{
  "dataset": "photos of plants, animals and fungi (iNaturalist)",
  "loss": "mse",
  "encoder_arch": "vit",
  "encoder_fused_qkv": true,
  "encoder_moe": "expert_choice",
  "encoder_num_experts": 64,
  "encoder_moe_every": 1,
  "norm_pix_loss": true,
  "optimizer": "adamw",
  "eps": 1e-08,
  "decay_fraction": 0.4,
  "final_lr_fraction": 0
}
Rows from block 4 of the encoder of a small masked image model, named by matrix and row number. Rows with one number within an expert belong to one neuron, the router's apart. Each number is 500 + 40 x the weight over its row's rms, rounded and kept within 0 to 999. All counts start at 0. Numbers have three digits each.
After each expert's rows are labels from the 100 images, of 14848, where the router gives the expert most weight on average: "top examples" is what is common among them. Only what is clearly more common there than usual is listed. The data: photos of plants, animals and fungi (iNaturalist).
# router: router (encoder.blocks.4.mlp.router.weight, 64x256), inputs 0-255
# up: expert up (encoder.blocks.4.mlp.up, 64x128x256), inputs 0-255
# down: expert down (encoder.blocks.4.mlp.down, 64x256x128, transposed), outputs 0-255

# expert 0
router.0:580480483533527410454496457433495483494498492437469452528470552460532508489433451482452474501497560562454463578440550529473464577527524530537540543450498478503435541543482529478528460516520401466513460482462519530544517530531574433495588503561519567587523494479462562514468494582494432517512517569459518513473453527453489494502431526528512513477471443451523405450486439421496556501424504486517511524532527523565467498512472521459483533446543467591539510488584532455502507442559540445486499502515465499460513423562552500557536493496477538499525500492449536520494481497492515504503524464527491502568482457509530476522485508513543510500509517507530479436567495566467531560549478488559501456525534528447430533537480492574493483463500568498406545498463540547469456566536451
up.0:461454481471478482497508455542421524521460471470560447491462528489463557438559509504489518460452500457519426513506499487562489506502500526524367537508412404507460420528505451503507465486509489535507499507553424465503464505507506484522452473467473471517450606554483497473493457471599503433473514442504496502517483443568613464467512501537549438571525480494515453516541481479470478553596480532437527461508534501452480535533472459480453495539520493462443481523418548520501493531536504538496470469541538495468559544501539455495451513465451489529495461563515457484492432499500523425493451506518490496525489444444451538468418459485476420553551451483480509508556521508444499468470529493544495498466459450498527463490580454399466491531440483491521593464523528504557437508434508
down.0:446464572612487490438528535521475507485501522486554487462484473472493571522569529490490478502443434441527465555503476582539497586494498487512479559525507315527472512572537488455504516484529452495538505507477537527539423458503480537491492483469462535554550612520468467494504456466679422516465505482539498473470499555573548472436494531476474498448504512460506526453448543509405490480539490497517438485507498443547506517547510479493533506462503474480468497529492491553450512532501519499457454466507432545485482494483524442500470494538464460469495563484538537523530531562539498411484493447465561522503521492493483476470470545520479500535429505501505474474473508479527465507424544523517521502509584492436485415502534529459493415499512554456548498534500527513504454526530466
top examples: class: Aves; order Anseriformes; family: Anatidae

# expert 1
router.1:464453462547521520465511433482485483553510469508566499455476489447446550528453464489531535534433448449478522458530488477486541534513471493459517444540540495524528529488483516451493526470501503491516459498546451537491498533474455473535488495512507445492506499467556471533509464437498415474439498423502527534513481491502440466548415507567566483523500560472456534485556512482447457563536479564415517479458560501467439493527479518482567496554516449452495514630457469503508524538525483435455461529559521499535573544439500445489421548436466578504552498493503413494510516444451405441520446493488516486400508544456514451442463592434520467516563479570438523459548443489432503490509489510447517532530495488512560423523508493492488505567511468477519458470558519490459494450434486
up.0:516551541501464545528439475538507526506451504512477518536460543449493504451520544518447510509453549529548423502478495483501487448490523463507473503426480464509491469481487534525510477525497500512565469541522505468541495475506564566470455397466514521386465551501420577498504525540504472509462548555480531426441468483456560490466492502391507520512491403514557505479534479478569581506496516524449526502502496516518512511504481407432414460518491574515516512470527549497553456565468479485440456461501565515476521437510428490525531492575513462551496498520529490450503495573502480530508477496462501457451511469532447563580541471494455511496529495526620509461442567464528484511531498448568551537534529542474469484492493545517469435445447530524535546577427528605506447552493520
down.0:481462497506514501516451486475492499578553510429478428437483456468502458502613499491432539536420507484463501474531529486545481538545499424508463511484459380482473482477539574511552477463573504505534500471516500505509552514469498462475532471562534525519523563446437547494494495554623572479457566562518487486445536453512538474487478486514509502510543450506508538532483469450471505559460470519436527515502484496561481533593505484433433492528540518409567530527511432494568459526500508497501540489471494478512517487438520467507437547545492473566566530559504528514490501537503473409530572489466528509510535487474509494490494523478502428527495513560521529407547487489552501540502498458539524524578569409511470432491498503497490458504500576508489452504466614439464471575501506
top examples: class: Aves; order Accipitriformes; family: Accipitridae

# expert 39
router.39:456500454426428444488518578554505531514516489460572489491507528560489506493558491469548549501569461513384524448505537546499462629517503468509496530542507548487527537427518506491517503521509484451467441493498550483522514550484431476467495469477524489575452479504540529475533557520486505515485445470488519515456504486554460539542487531600462487426452532500484479554491501503509488470495429506526481539505463469503552424503476559423449535455561469525534550555471474520453533482506486458531494548406413549479464522483535492469435508498489537456525513468451481503487437400526461474529517459526460554477448540469580407480498539501482471558482506501510497502550444534444559563438500477578549465548490558544561516446431521440498561532457466489454522475499446463480457486486473
up.0:442505551511438504519567444527550551505505486502563400526499599467498501480558486529541507475511450437444488552499530544495430524477534505531466502490533496570474552517510529452472591486489470442528480566563521494504519485460461524470463489544536454521441462491538501483495507539502513467434508532537582478560505481492471551524495490529586516423496504432486415458452537381490545489456443475496493514484572481455456531516558563482514461464475532439485521563483518473556506553514541488496476562511512492488543566522521533492519477477447464539481476486513492468497462548489502510575489440555498521455471498487488460547526472437461385507517497429478481478502394424483477550452454527552596505437531500494499474517496546488478529476498456429420437474505507512516527501451405
down.0:503489522441494437513509489520438516509483483510582488506499513498498459470464455514558531490596489524465467509550472491517472531482509541484473467532523567567482475444509531474551494541480504495450545546496530510443475563418394528502495516447465506472549547568518487470588460534459525496559499525505489545540503561487452524512519561621493557493445539558451490455559546449513454444467463480477469495506523519497580466468527501496457545472502427523539505479517459488449511518555518492471537486481458486562488510546527583481446438515513527446442530441433520597489509417511484535524531451553490528483437490485553436450487509484465540451530566562501501597501482525453551485506431510494517518485474572540576491453477537506500548495476497430530513497543362436476495492493436
top examples: class Insecta; phylum Arthropoda

# expert 50
router.50:464504494542487498458442503547596473526548420565504429457510419506462483481510539513520581462490501466448494535513559549477453575489480469475441508478494553524525542479476556529475537490527517476437480470574511494506496483489489504446483400475515467544431473431504499492488525485467566430485504507520458449529490460532520510548480515425551494482522480507499481446508470459506474484534496466506481518512482496544558487512522547498524517421473488472488485512489405535531521537503587506508489541465465551471540554459526497459488544459460426532526500503571510547513580556531501457513411487470454585485574514501546380568537544504431471505547556427543513439539496518481462560462530496511549420580527497488500502451435454472431465445474532509407469486562499503553468489448550
up.0:520506502461425492505499490503474536425466463498402568472566499501563508493521506568388434606500547489516554512447485493458568530533541528544436558444537487465487478527457497468506514507519515536517499507445588507608460526464519569534514510451497451527502517409476473501453495521531513507544483498440548501520518486488541515471418499509478514597517427466545498530501501520420549469604523493532489497510481558433485508425470405474528544532500499426457449470530536513475514537512488554489535436549504470530507456522515510539463476455520448503502458532487557430567478496468600479513496539532512474490498491493481564462497529509477497478468569470565447530435515492473432433457431551438473480510461478462467476532553460558500485520511434549507503526464456470510463495539491
down.0:469483453513489482479509472495481448485467443536466512519530502501475510431484474417461484493537597546504468526557524453542453499547495486500474499514458527524583506586451480589501463517508543484486529534503515433412505488516551443541386460448534508496503461512533505457517503512485489462487574441520544553480525508465514546488438553465527452554534462515510490556521507393562488555462525464487471485489525517462460464517426529535555572526409518546510471511444535495510438430479501394519534450498479510454515546474537417449530550529524564586501581558507504496475497531551425422496540481549490485538517478524481467507551502570538494450512517503405539512555513476549497474545524484551512489490514477543474555501481494500535483507464491548434545489503557578463433449447457
top examples: phylum Arthropoda

# expert 31
router.31:444451467513493494469440443508494537535605590483510514563552500438519443539496516471531453493502437564454536491428480450487495433395439431460480458445513539512553492417518435495490479482530494476468465428508427485478552539540520450553475475464469472499464448523542435546464492504448529445425455574513440487508515521451511415510471556490560488480506487546429487477514570556503445513454490477484456541445561505515521484515537457458492573517435511549598544513538519501588504534445532514491572479493522476493560493460529528490451564507478473493524486482541468554467562490545521576517458541562502434423472478445451524509488480485504500516561542577527520497532479479549488461507524532488493489473550508471470465515467489464546514464540511538579527520526510477463490449455522
up.0:553480453500478576521525474535513487469501508466457490500463524465377528588493546539480519515468497501443415527504480502565442431512481456441426499486530491525521503490499444514516558447502503558451529468493470502464444481527432487403489482543444425488469566504549510448531546517476518477485467473483532526512533430549506489531451526579522476502538524445545519522531466481475511511523496484494543445442526518524493525517495428523495486530494504476562434475455482498595443495550537563529588472579524510592529545519455492529479515520522524499485489475540440455596569533426610496515469534562544505446486468501496507474510466468447483466540543566492552459479497526475444515495522514482484405491459527487552507382540453480528563523399466486516522485513495426483504524483497
down.0:547522460527507449562423534470466501570535521472484516545491585480452493531500599495510422455474456497509536518461448513512519479540507502461535472433538517470526504471455464540533447476587518501442499404501481461462498513553529471481482502544447508503509460539560483507461540527481543451564490524443489527493497535510483503554539556583497482464500420566471499418500466503527467573426493461573512570493477519542580461488516495455523469468440481537542527454513533481471500462483529605527588512475524477521514484494488482541533466447477511441491426530567416464509518451540562535502519500484555451502493451461521407466517497472499472472488539450486549528477522491530431537513602542545505426454485533513534585499417511510489476425553450494494582516510471448511541488536481
top examples: class: Aves; order Accipitriformes; family: Accipitridae

# expert 27
router.27:503417513547416407492459497450438474531525491537490552516547478525468439533483432499476514504465490532510492520559520506514541451534497567491543438535478449509497437470519589509570464543481450505531470503467514536470543431552522521546482528482554542485526498569539438534484497579571501529596494499459507485495452503527455519535515566473487513447480494429488430498433557510519467519432504458525497472507510466555509521487522579516501537536479468496528551501545511447492563509497470435469499594521546488397507468545497540507523517459461480525457483483466499541484528505522450485475538384530515469497431542524452560488522573520567494514461478483419509555544565464510444566483500437506508518529462497515388546487442478492472501481492476471499514420468467493492486540561388
up.0:455490545478493521489495457494533509474472502449471464466464503455499546489509522538548460509473470458524449492460454527471482546442507440502446531463540308530483542517523506480428537433527484506445515539516471469540435499450461507471508456540460449526523661427457486491491472447736502467431476508525489472496524493509496481457469459499524482502548518524507539473544452491445513506561537512482495510477526572439519518531490426484468457494548466472522440510466497493497442530508469525492489456548507494550529503503471473500466446496479475480492476474486502478563478501491552499495479548506493545454507467456528507395491470460440486494525525485588528505445415520462495450535456557479513490461489464496534469485527516457503477520519467491497472559517526498555501471458584
down.0:551476481506480522528379480515553480508434515496440496501504557509576510463444458484466534568455465494556474466456511523480622431459507526479453532491498422485552494501455491512435451524498481484485481551416459551548493521479538503567502547464471514497534571428477553539466479494660496564508466545506518490512493451459542469424518489531478471503480515428533515543487528506571557570465525552475544464494542475485504503494484466440420456500533536400464513466543528573489489495537444476490432537501485521458544496473402487499428492468537610577485525496432491509493490528528522464521503425464543493481495468446502529493520498490482520527464540487525471541472504463505516421467531508503531540478533520445445538590541527468526485511514447479501468430474519529497514526542513
top examples: class Aves; order Charadriiformes

# expert 45
router.45:532495488531465484447538515454538450446466463517519544549588501503504539600487482475550589523513491515520507442520456515536551519569490451457552484480473560493500533527504521523517559458446623477516567574518493448495526492462552492468522457483553483540475467517461494475586520487436536502482462535486531539505557492490417526482551561421475523519499466560546576492566470513467538499464488530548405506449458535527526519500531521507512481488467547516420487513541505552453501469492445519477567428483507470540469469439495506537574575516515445485524464534506444513499530507515570500627476483474519553548513503535514506527509441513510496459493426522470464479491566543451479610490445419476539413465524452551544499489493501529536452460511538466486548556474449535472484531490532
up.0:490495513508483556437489501494539509515541402460495469537493479499461503530587448536488547529490452441520442445540463441560542496483442413476525564540512469515510494488488582474370456451450445471542547548497437501458528465408554500500510543439467477541470533461450444557540542495516544555522451442445547587474497511474517480477535439486501499460479532468486471505504463495500572477529526514504477545435491510540567411500473476465512470457524509441481550505492573536484512492555479547468507501416444540511476525453520480510498496498494523488581479504534495552457473550510531515417453561478535541509480489529511468528473471463451525514482426541531515493453434371456537498453517525460551514533526508516479447586520501466503568494543449422504545498552537549543491536482502
down.0:482469453469501528543508528524495520401502528441504511507569498420506534543545510544483507435575429513445584512495556491527535516529517486455472503530540576510463448493510491541582416475498462481470568547514530429542446538536470486456391476463511485439455489588490454492479536566401496521557463554412516504493439430524490510504462506521515529460497524458511498501539475503505555463496570491595455440486513539483572527492466479595521503470517540516508498451517514502489527501493483459507553560461536552455510458492518526484473456472486537491513491406459433507565520480468529460486531411503481538481502475539538505458462529506527508572561542473508500464486509505519469416487558571478527509530479465441465493478545436585509484574472488521510549430500479451476549498581511
top examples: order Passeriformes

# expert 23
router.23:506504485455464460548489482454526525498540518491507446465527496510481527541424492490487477583460434542442500519521443437485515461540476521510484465577492491483516444515503446518540493566442477548442503487503529504471517485507456461502524492462519558536461471444531468508447489568472548509475573539414525536510510476463488502502479404483512580587483514452480539422462521494488490571512498517486487501537540473497431409482523524471485522570490526464488544469567516475573455495505605483525492492533496464456509441549462580526540524531551535477500540459491458585481548498470529450422527469508455529501420476472532489470547482541493607533500546589436593448519493474480535490535441558445478551561584544485498469518531534495511523564453561540500538407524450457486517471535461
up.0:506487533537544550530484485551584480535483486525465479564441505515439490422551466499535493462514507490486433504513466499449505492465510459459455494445436361496520516502504478483447506483552455463469442476566422489478493488483496531486532477522482407496483660488396495540495504432664446470500490564570440458504500464477523524472503534445492471467489439501508493551483469472545488502497509439471486504484481546507520572524525507478464491497484455511517440519516494451454435470464478528511508457481496537487514505472546447485440472459477476490486495461557557436497482521506506536539482519511560474446528485531497494472446455492494524453504510411531404484469472491503497561442451450510472478512471516480496515506492510469488470520509453456466469530478532529677556493465535
down.0:520499570465509543540517521545543494560459536510527462455391480504420488476467435504531502536514416577478520549537482512444538534527533524488509445508460383475514478488511459434573485523585485566463496478545406522460498477486511470490601453439461544465489563450453444488511500522604525462497525557475506489522463502502594494482482502486497544501427462543504554512462458453542526512445510480494467490536507465411450438531517480491422477485500508471524552474539514443508405484506458538491519523550532500520480478540500544492488512564500581531511501461441509552449463501518513404444545462557548550453481491525550509463523481556490533545517505525462528524482484464513497534587419437470520528540551512442576446569495529464490532562503506467484516538487490509479507497490463
top examples: class Insecta; order Lepidoptera

# expert 44
router.44:457479482469445440508564515553543471474494489495465500509504499504495510556573460463547485444548506535494540471527543495454518601600451483478541526483576512471530537522517504559507542453525552431537496449546513471518511566450477504521488534484478573564477496480561564546538508549500457539524534487476519543486465522558469481556535500536494483442451504488480494510505514511505469540547462476486529487399483470475491515479421444453480464441459517535556499616456464487475475464489484516509476528437575516545472539495589508517483506405482535490524517537472533492457449491487507539573468443492490497396484516564490454523492561464586546483484533485485475482496382478492452508590520533567470464527536451532535531472471513588524409517485456490577404472505476462510531441504502
up.0:530505523503450550458483509486479539467516520513502466481493508504497432483525524546552562523581536531407499482476476554485528578536506460530430470433502462557436536398457487471528534436528573488467496511484469405459490550493463481508478494533485510522493546511448463500490506429526423465401489561557415548503480515438527518483505526552507509462483467518481500508454499515516452453502551571501535477503530569464585459443442517492467504483543489514533543566449555570548484500544499505523576469435453463492467484500495445522471536514473531493514452507498464440482513546537484464517510490529543453494508478453581509529522458461494448518470583434624459553447453480455543514506538510548526428420533518520542493494481567491528458472516518522428402528535466543520503428512538
down.0:529446491493533441562484549523425479573486528485531415518418517495604551461475486525474456466443493461570495535435455460590540460519464457483543479510521586517505501584480529575526489526549500499540492456484511512458527470465496501504504503506486429508512512551541504538472446536327522442474541520462510482511542461527508558435520545543498566503467560510529487511479480560446489575483424447436468523518494492535502507536552501539509429464475491485475498464533489459523487479553515467474505519500484480488519551463546520529483472513430433493535426509566562537443558444525583492511523472454532482490482503436483450478457455476524485520540503576440529504472532480555513519486522521511481499534518529500499506592583532505538472478446451392468557521539525475515494545466483
top examples: phylum Arthropoda; class Insecta; order Odonata

# expert 59
router.59:544465466426462487487469528537458471563477555462603480577508455536451434514509560432528461501526584542411538420410503455488556462520478492472483580458483539485477506476503532510518516511564609566518543484564502437438555480513481549482527428508472551502538464568491434480554475478456540461479509464511462512519499536474494461510501507420478528528511439558440508476507472573514514496433530455452462444481484555450480552438528455533502501453472516512476511556456539540505569460450495474447506599581465465481466515499433537547526520491481548527554473510511543526440475499492473536466496523501483497548492508520468590522531515454501474497478516506465467519507501489520536492514471536496529481427484458488489517431493492559488582478542570561506447453451480496514485438475590
up.0:546467523498476527457481512448529427534555495426530506486514464509447511525519529493485498544494563484470501442478419509492518519439459460473460538459439489495558491529477558551486520533527507518501507543518491483449500549541468515515509488428459447464500500532458445467506543490508569539489536477509521511464462512500493523476454523527497533483458533512540443547509486498432568528464514530497547481445513621543579514507515504358512513486527470469504432514444411504522574483540533476546494559549551548495497474430470457475432508505481573497539449458498540559485571529518558488524487576521487510534610425524474509526482464477496482554467497504496562488524478492452464537498572544557524453532551522513494506536605483491557448483508545443508462441582572556495386427498474
down.0:476535542509511496539513519466482535529474447591500515453469506480487463504477449552543510472552489498450452476464536485542445509533587561472531477533531558507523542513534540508516487485432521523424526498450498531582483529491478537476566444495509518526508487492487571528560475537489493472493541480470505495446518501464509523416520467417463488520493460557543532459513556470482508547497494511514435549538519524408427498450541531490481484504511525502464500445518466460495399463473494498450392458482514478492495508544457475473638458499534449457441539547514468543551547475597417438521532386394540498468465494517531434564591498598494611467524509505514470537490438537476442488514517523483526538559485520517565484516505479536506492502439520522516505495503458493483546495558492
top examples: order Passeriformes

# expert 26
router.26:439565478553540434464497545500482554543503543540522620511513506570504503515467508437484440532442513534520489563463530488402457504528528498502550413504530513482458486560432459545493541449500474516481455511540449530448482532495528536555473537530568509475460517539454543462454461510534518488580558426438445502497450444545511497483510522476464516506429508478491545393475501491470450466438483503500530528509472527511489480484453562482424427404529552447457549455494483431510557494548501504486473522546495521521482410515485582464549421480571466472409512519495548491418491457508493521479488501555526466513407535490473541505437554522523539562490516492516482455471478524504503542573492509508485522476508471482441515496436459551478523440445470499455446487516453521555490506538453
up.0:470442490465420479479474488507552503454492479473484414528462498519467455469426514519490519520464477543509509494546473487468500444443513546545488531475523487501585530506482498494434434433445499493481501477457427506568571482468480465477560486516462432575411528473533533518530515484529499526433455536497543448457500434504529455497478450429547463505575515379450502471433478456526525498456559465513489559454508502481521505472499495513525430503526469519498517532558521575599473484496501434527452479498464444413497533534478478563527495472490480489541554529509484509566512609432501517473453518516451532578526475496466548523562482458515502432485462513529525402515466497476475466493481482527549514505520477469532523563475532525524538431500566526483519453558566509638508548481547
down.0:457516415528497497452518495461528495522649447489454497448506530519483395510477455475488530503527543592480502438528561533557497456490452428540477491449460487438523475487493518486533499482526486421436527529509532533491559478517483557471518489491507469492496503505511451495538516506527440459499506498492524515490503497468507444504431546512494493419533525496468386440525514504538453494529504420537538505536430565597532472492489527517563590496469535542462515554553445434492473463491601393509549503449494503429513512466521444509500523528495459477590474415572458492539487475560438529543490527479491525515460538538500529517487486479560532454516437480515521440608491485479466448486527514511510514546530551452468479485483488479487446478481589537530462457549546443484512498466508
top examples: kingdom Plantae; phylum Tracheophyta; class Magnoliopsida

# expert 11
router.11:527541500516561550585579481484515498465548494538522500462467498445462483476427468602477506539521556518484537471567558581510502509553537503447482487509546538533457457425445537444511481531500524485471532498418537505524485473506494536451515559476511448522556459484477473560492542480450491531498541546496472565490545507549520544449532556569530517484558482445534515493499505532477554467568477564535556429448573550454566506475526536542491498524468472477479499469447407511460499461489554537570545501467471421501537524493452466483520535575488580535511486475485522525523543476548505423521555500533550498460510524466529570498583468514500567500493541454535443594493557488533515431494531458464466486556487474484525439485524525554514511557481547444462432554533455450433530518565512
up.0:545400573540555558515571516496506503528460564464514487549469525497443454568479481525495506474460488493485524504524519563494486509472467425493449495458486487522437453427507484472474497511552499545497555535490440461463458473487488551485451449540453474506500528541465414527562526464536462497443505570527434491489525468534557508487545492560486537479401511501525491521502402513502515491481563546522484472611517408435584473522512384560500443536494482450449507463481494565489472502498479550563537516529470484550503461458501441522443503493470452462514459542549401449476495481501478422538506439500545521458612518514544613491459485463520474453516466450482450501523523468472466438474521461499472496440517483433526526511489533480502453543484515464582528506522548520518489490498503
down.0:483421418487497497536469567460482544484543442517509469516489473444446429530508483496504522431526499528504508529425515460495521428555471488422520491492475555510493532496443565534562419536488473474526527505513427484462543563480456470517411480443532570479492402543493479461457518552358513548501535567480498537524437463383533570568521492393451488484510481503495520480520548518561523416460537413513454515471519547424512494505537561530549542484514505556540469511537531485533535523462459502429447532492514537486471413569476543504547497479486511482462491466526510519564527516521505559468549505518474465511470527531498464539483566501453524463524543514524465468528474491533496491451477536544513513422516457484477539457477531532500582477492468516469521452491475508529549466565475
top examples: class Aves; order Passeriformes

# expert 37
router.37:498538565453528544507496490517548553505522504515518490453489482489503587529515510537486497553526478513535526536500513521468568506494533478486544544526508449578550526518512538467421554494567541550488516506545462505539529439498585541481533517561483465525605440451481470481424484521481505496502512506536486525494571582504510512491549521479487459525564486544530604473401473499485563497564509528465589501546614511497568533422488466464466463475529561496499491429475497496515496520530507573531456495483456498549465466561423518467508474495503567539530459473559519525542493571573510494512591533543485506470483473479513533503504511465448501541433481498491520579451460452522580521525502543473477544469522525453500471511515482428505540544598447521514522544573491505434441514603554
up.0:450529471512556461424540508406513472495512493413546505443533450517485478514545481429486531523521515509543500499497551490469529490440516510498521525580540478455458506575483531456503493444522453474545464482524412453486545559456454454472517494558517529520495539503460538536514453477533465452512504486560511499456483477539530422590483476493494497514467518448447566415534444466471524486404497485462521535549450513530436464494440497534489476443564462434465459534510483422488613485512450446518540485506486515512487465516462459483480487474445505518439585425454572497536550498433422541478453497548463482552523524522445564426509520544503552412510501563576518442451483539540508481466499492473455513568471484479516457541546557522527495490547551449532440501530525460546484520462503
down.0:543491485482511477547573475505578488460498516508471479507533517437474475494509388469437583546497570532529450465486504582495497478507491520499439477452513495530491519480522432448511558535510507488497499544419467541426480537502467557549470540496538489489522531472407477504524449476575478519558485492513530456508401510489512470536466512520488478509464498434511489491589482486545505437452486542457432532552504469529610463468541488508456577462584488498541454475524520430479506546538469507556427467525451533522563424543474543504521413536464539492423542467399474464543440566500526532500453468530518468533535486552496493542500471500563587447508514446601485494497481534522520536530473477493461483519446543500538531521474595454506525478505478494520404529501487546490536499505472
top examples: phylum Arthropoda; class Insecta; order Coleoptera

# expert 2
router.2:517538506490563530607492516496463553473461469459592487541449538463453462491546476494492529432488539530535486505513523462502540488541462514451514512481488532471460495497491543513518449478508485542563536529532502474537564529448489481458434524480497527582564488455606558485555505555450524452492587465537546563475515453495462501517558474442475555502477591580465513530520525527493455436483522514487460481468469484496510505588481505491570512486514510537483512479532543519502435451464521477432480529478457542518456482561538556439534488451513481606472588586473516508493444533462617491459490506554516552544476559531431496515511509535474495531544453522462477447511522399469548527508516510417498568483484506527438526538520439517441557473478447528537489476445546567476537489511489
up.0:465490516519499475446552512572490513490510566552567476553573507499512398601472475503516529524495402531469509533581520475496503510469576449502475539518487518509469438463547538460469482477590484505483490520530492535476520492525487554483551479502444487508558495520478437486493517522488495626505544553500519524532411553486496478502482487547504511491475514444516528486493515531516572502424561490576428483580508455430544533408553438539451481508528470443470541495512449579471520499456458512565508491473431459494496410465484495566430487523402519461529503524475480503513485499479506481536490454468489581467535415456530605481495515519541480460474500495488500491481420498454536542525504496488502549547502438444500532532441504508476454479544580500486515483552536448485473419523556
down.0:526518445551478446485501487464488477502492457492507445501486535507472481490499509475440489523444582535548471435504478470481497502431500525575480500475509535475549542452509546485531550446463499504559461468497555567457523512463549516483543589506560490476509514429494556450572521511435501478526452410572547490469500473482500448506451534543492458477522481461457482576520465463557424482498443556432548506507506489589485446541464531480532557495546520481479573590500480448553472515547500473459532497584468497446502567522537518511561509509581505525498474488410507478447367534459462484471465621517519493545506531506475535538499505455520502516470438534520492428564483490501556545526456457500531464493474476493422492517479526548554539476505491544539476512464545573476441600471504
top examples: order Lepidoptera

# expert 18
router.18:535515504519525520474510427484489466515519512522383526526505479426547502453446529559452464468529547503600503501499452456548534409475474524496440462512408511540515474531465451511544475494462480515553495430483459544461511443545489549469505495493512515419499465474504468515560476481456485501477528492464525443523439495423594455481495482449552484584527479518602499575554435537511502504546562429466461497513552524488441510497513423531557496618500526520509506505530509535558464507434505542484525489560550497488552474504501486554464513533483430477523510518549520475497589526483485519472461567487485451547524501487420575515528504511547541461560460566522516446512510480540489465491555541423507576503469491425532499543516462522502446474517542527498562544497576514458489562454489
up.0:480499485507491489611500483541591472484451487517500508491555449484498496558521479521579495548544500484474520513563472503432524486517484528395550533500428430503488498486514451538500488494520529445475451473522408487468503502549505500416466403535536513541503519447465468543451463474530462515522493628571566496500500468501443570525475545488506515495505449529483451570478447493550505509499467466492482510468526473563509603509471496471471533514438514445621496450565530483516419555484510498528449551514491445521502530502516525555458534491458493525465531524547441499458547500486532512484496421531549494511439494515478471490526470442417461447499534481520479589484525489492451524541496474510416454480521544539502439496509429506460546548504400483441438508502550497554514413500466
down.0:514532508494495525499498507513471456524498493467507496453505489470439490508578472479400514462423447462450515493526566490494563520545463511528523532473514557470456470487555578491583428526504469486536450447528498537537539573505581486472487563461547507509474437489423509519435541512344487526529537515509445483505497460493567462476473501531488404500516430499510461434483472454476525517464467527454522496492522559583514532558503529473564514474563574490429516553524458515523579570515474548440555491527548480452548468449496551546541491486514541518550422497538503469515465493510469509425466471419482483479514548552515461499445570466556482550541440508488488454557496464483477525402502533522527443565531452504438472509554472513540535539534502508545501482486442487520545491483471
top examples: class: Aves; order Accipitriformes; family: Accipitridae

# expert 51
router.51:527531456527486499490535570442617446485517535525456506489507505572521470512511505477520512488414508544524504479493532510532496493510433428461448497539441552435506484489443469489470468542443494458544500487533473441451480520504459471469451451508472548545431501606515423505456563464517471491495542528526484522570466393521481520529513553417509442431496521496492432513474480493516470438492514460507522524468470476551481514548523554500534567418449503524486436451493495517521511503469540483521545465433450515467550504443522456528484468457496473509474506507581497467446511435488502541544433524456443509571532554549503452446425530487508489448524487461547475431508534548476446513464552506520493465539439496575466493450457454524514466446427539470536446526499527546627486437447480
up.0:465447516500552497542495508531550512525413537531546428472472489484440490576496503512552533555467508474495481513441525446406527492504520456399541468529523492542541469485512501514467500420594500553505511475515416471520474549510491490496511504478466491502494503496429479511461509494490456515491480529527456483559491507536545573519489517474522450458460464506511531481535494475552440485562554474533559512470509515477506504476522496536432436429483447463559438466422486566523474493558473549548454497465419471533518513460463550530493495526464510454480471525547502399510569511512584474565460570546511544502518477415549496486465553474482485531506567513456433503450466588466532573529501559407451460528513489497526467507549444513430568518519488534442527519623479480505564436492510
down.0:502480505455490538463533581457484458524448480537517433527470474521503489505547536483479557411482400432440498486512492488458570557493489553539449457509471604465498467501508568527565442539454465476557463429490501584464524552490506467539492518509491547537491485493487545497392456564423536491484534552484471424479431457484523513453506512590488486480470487535512527506483590514518483494486510541503487476557479505518510507593492579461475484550574482519459557505513501542513529536562468485450536455486475482439518460512539456529550523432448510480520460484473595592443448499506534528462495415456486486531521573518488512523446587476480443542524518521474503490548477403509495512486507527521586446472522426462466489538534516559452492516486454477446504466487513537494513492505443
top examples: phylum Arthropoda; class Insecta; order Odonata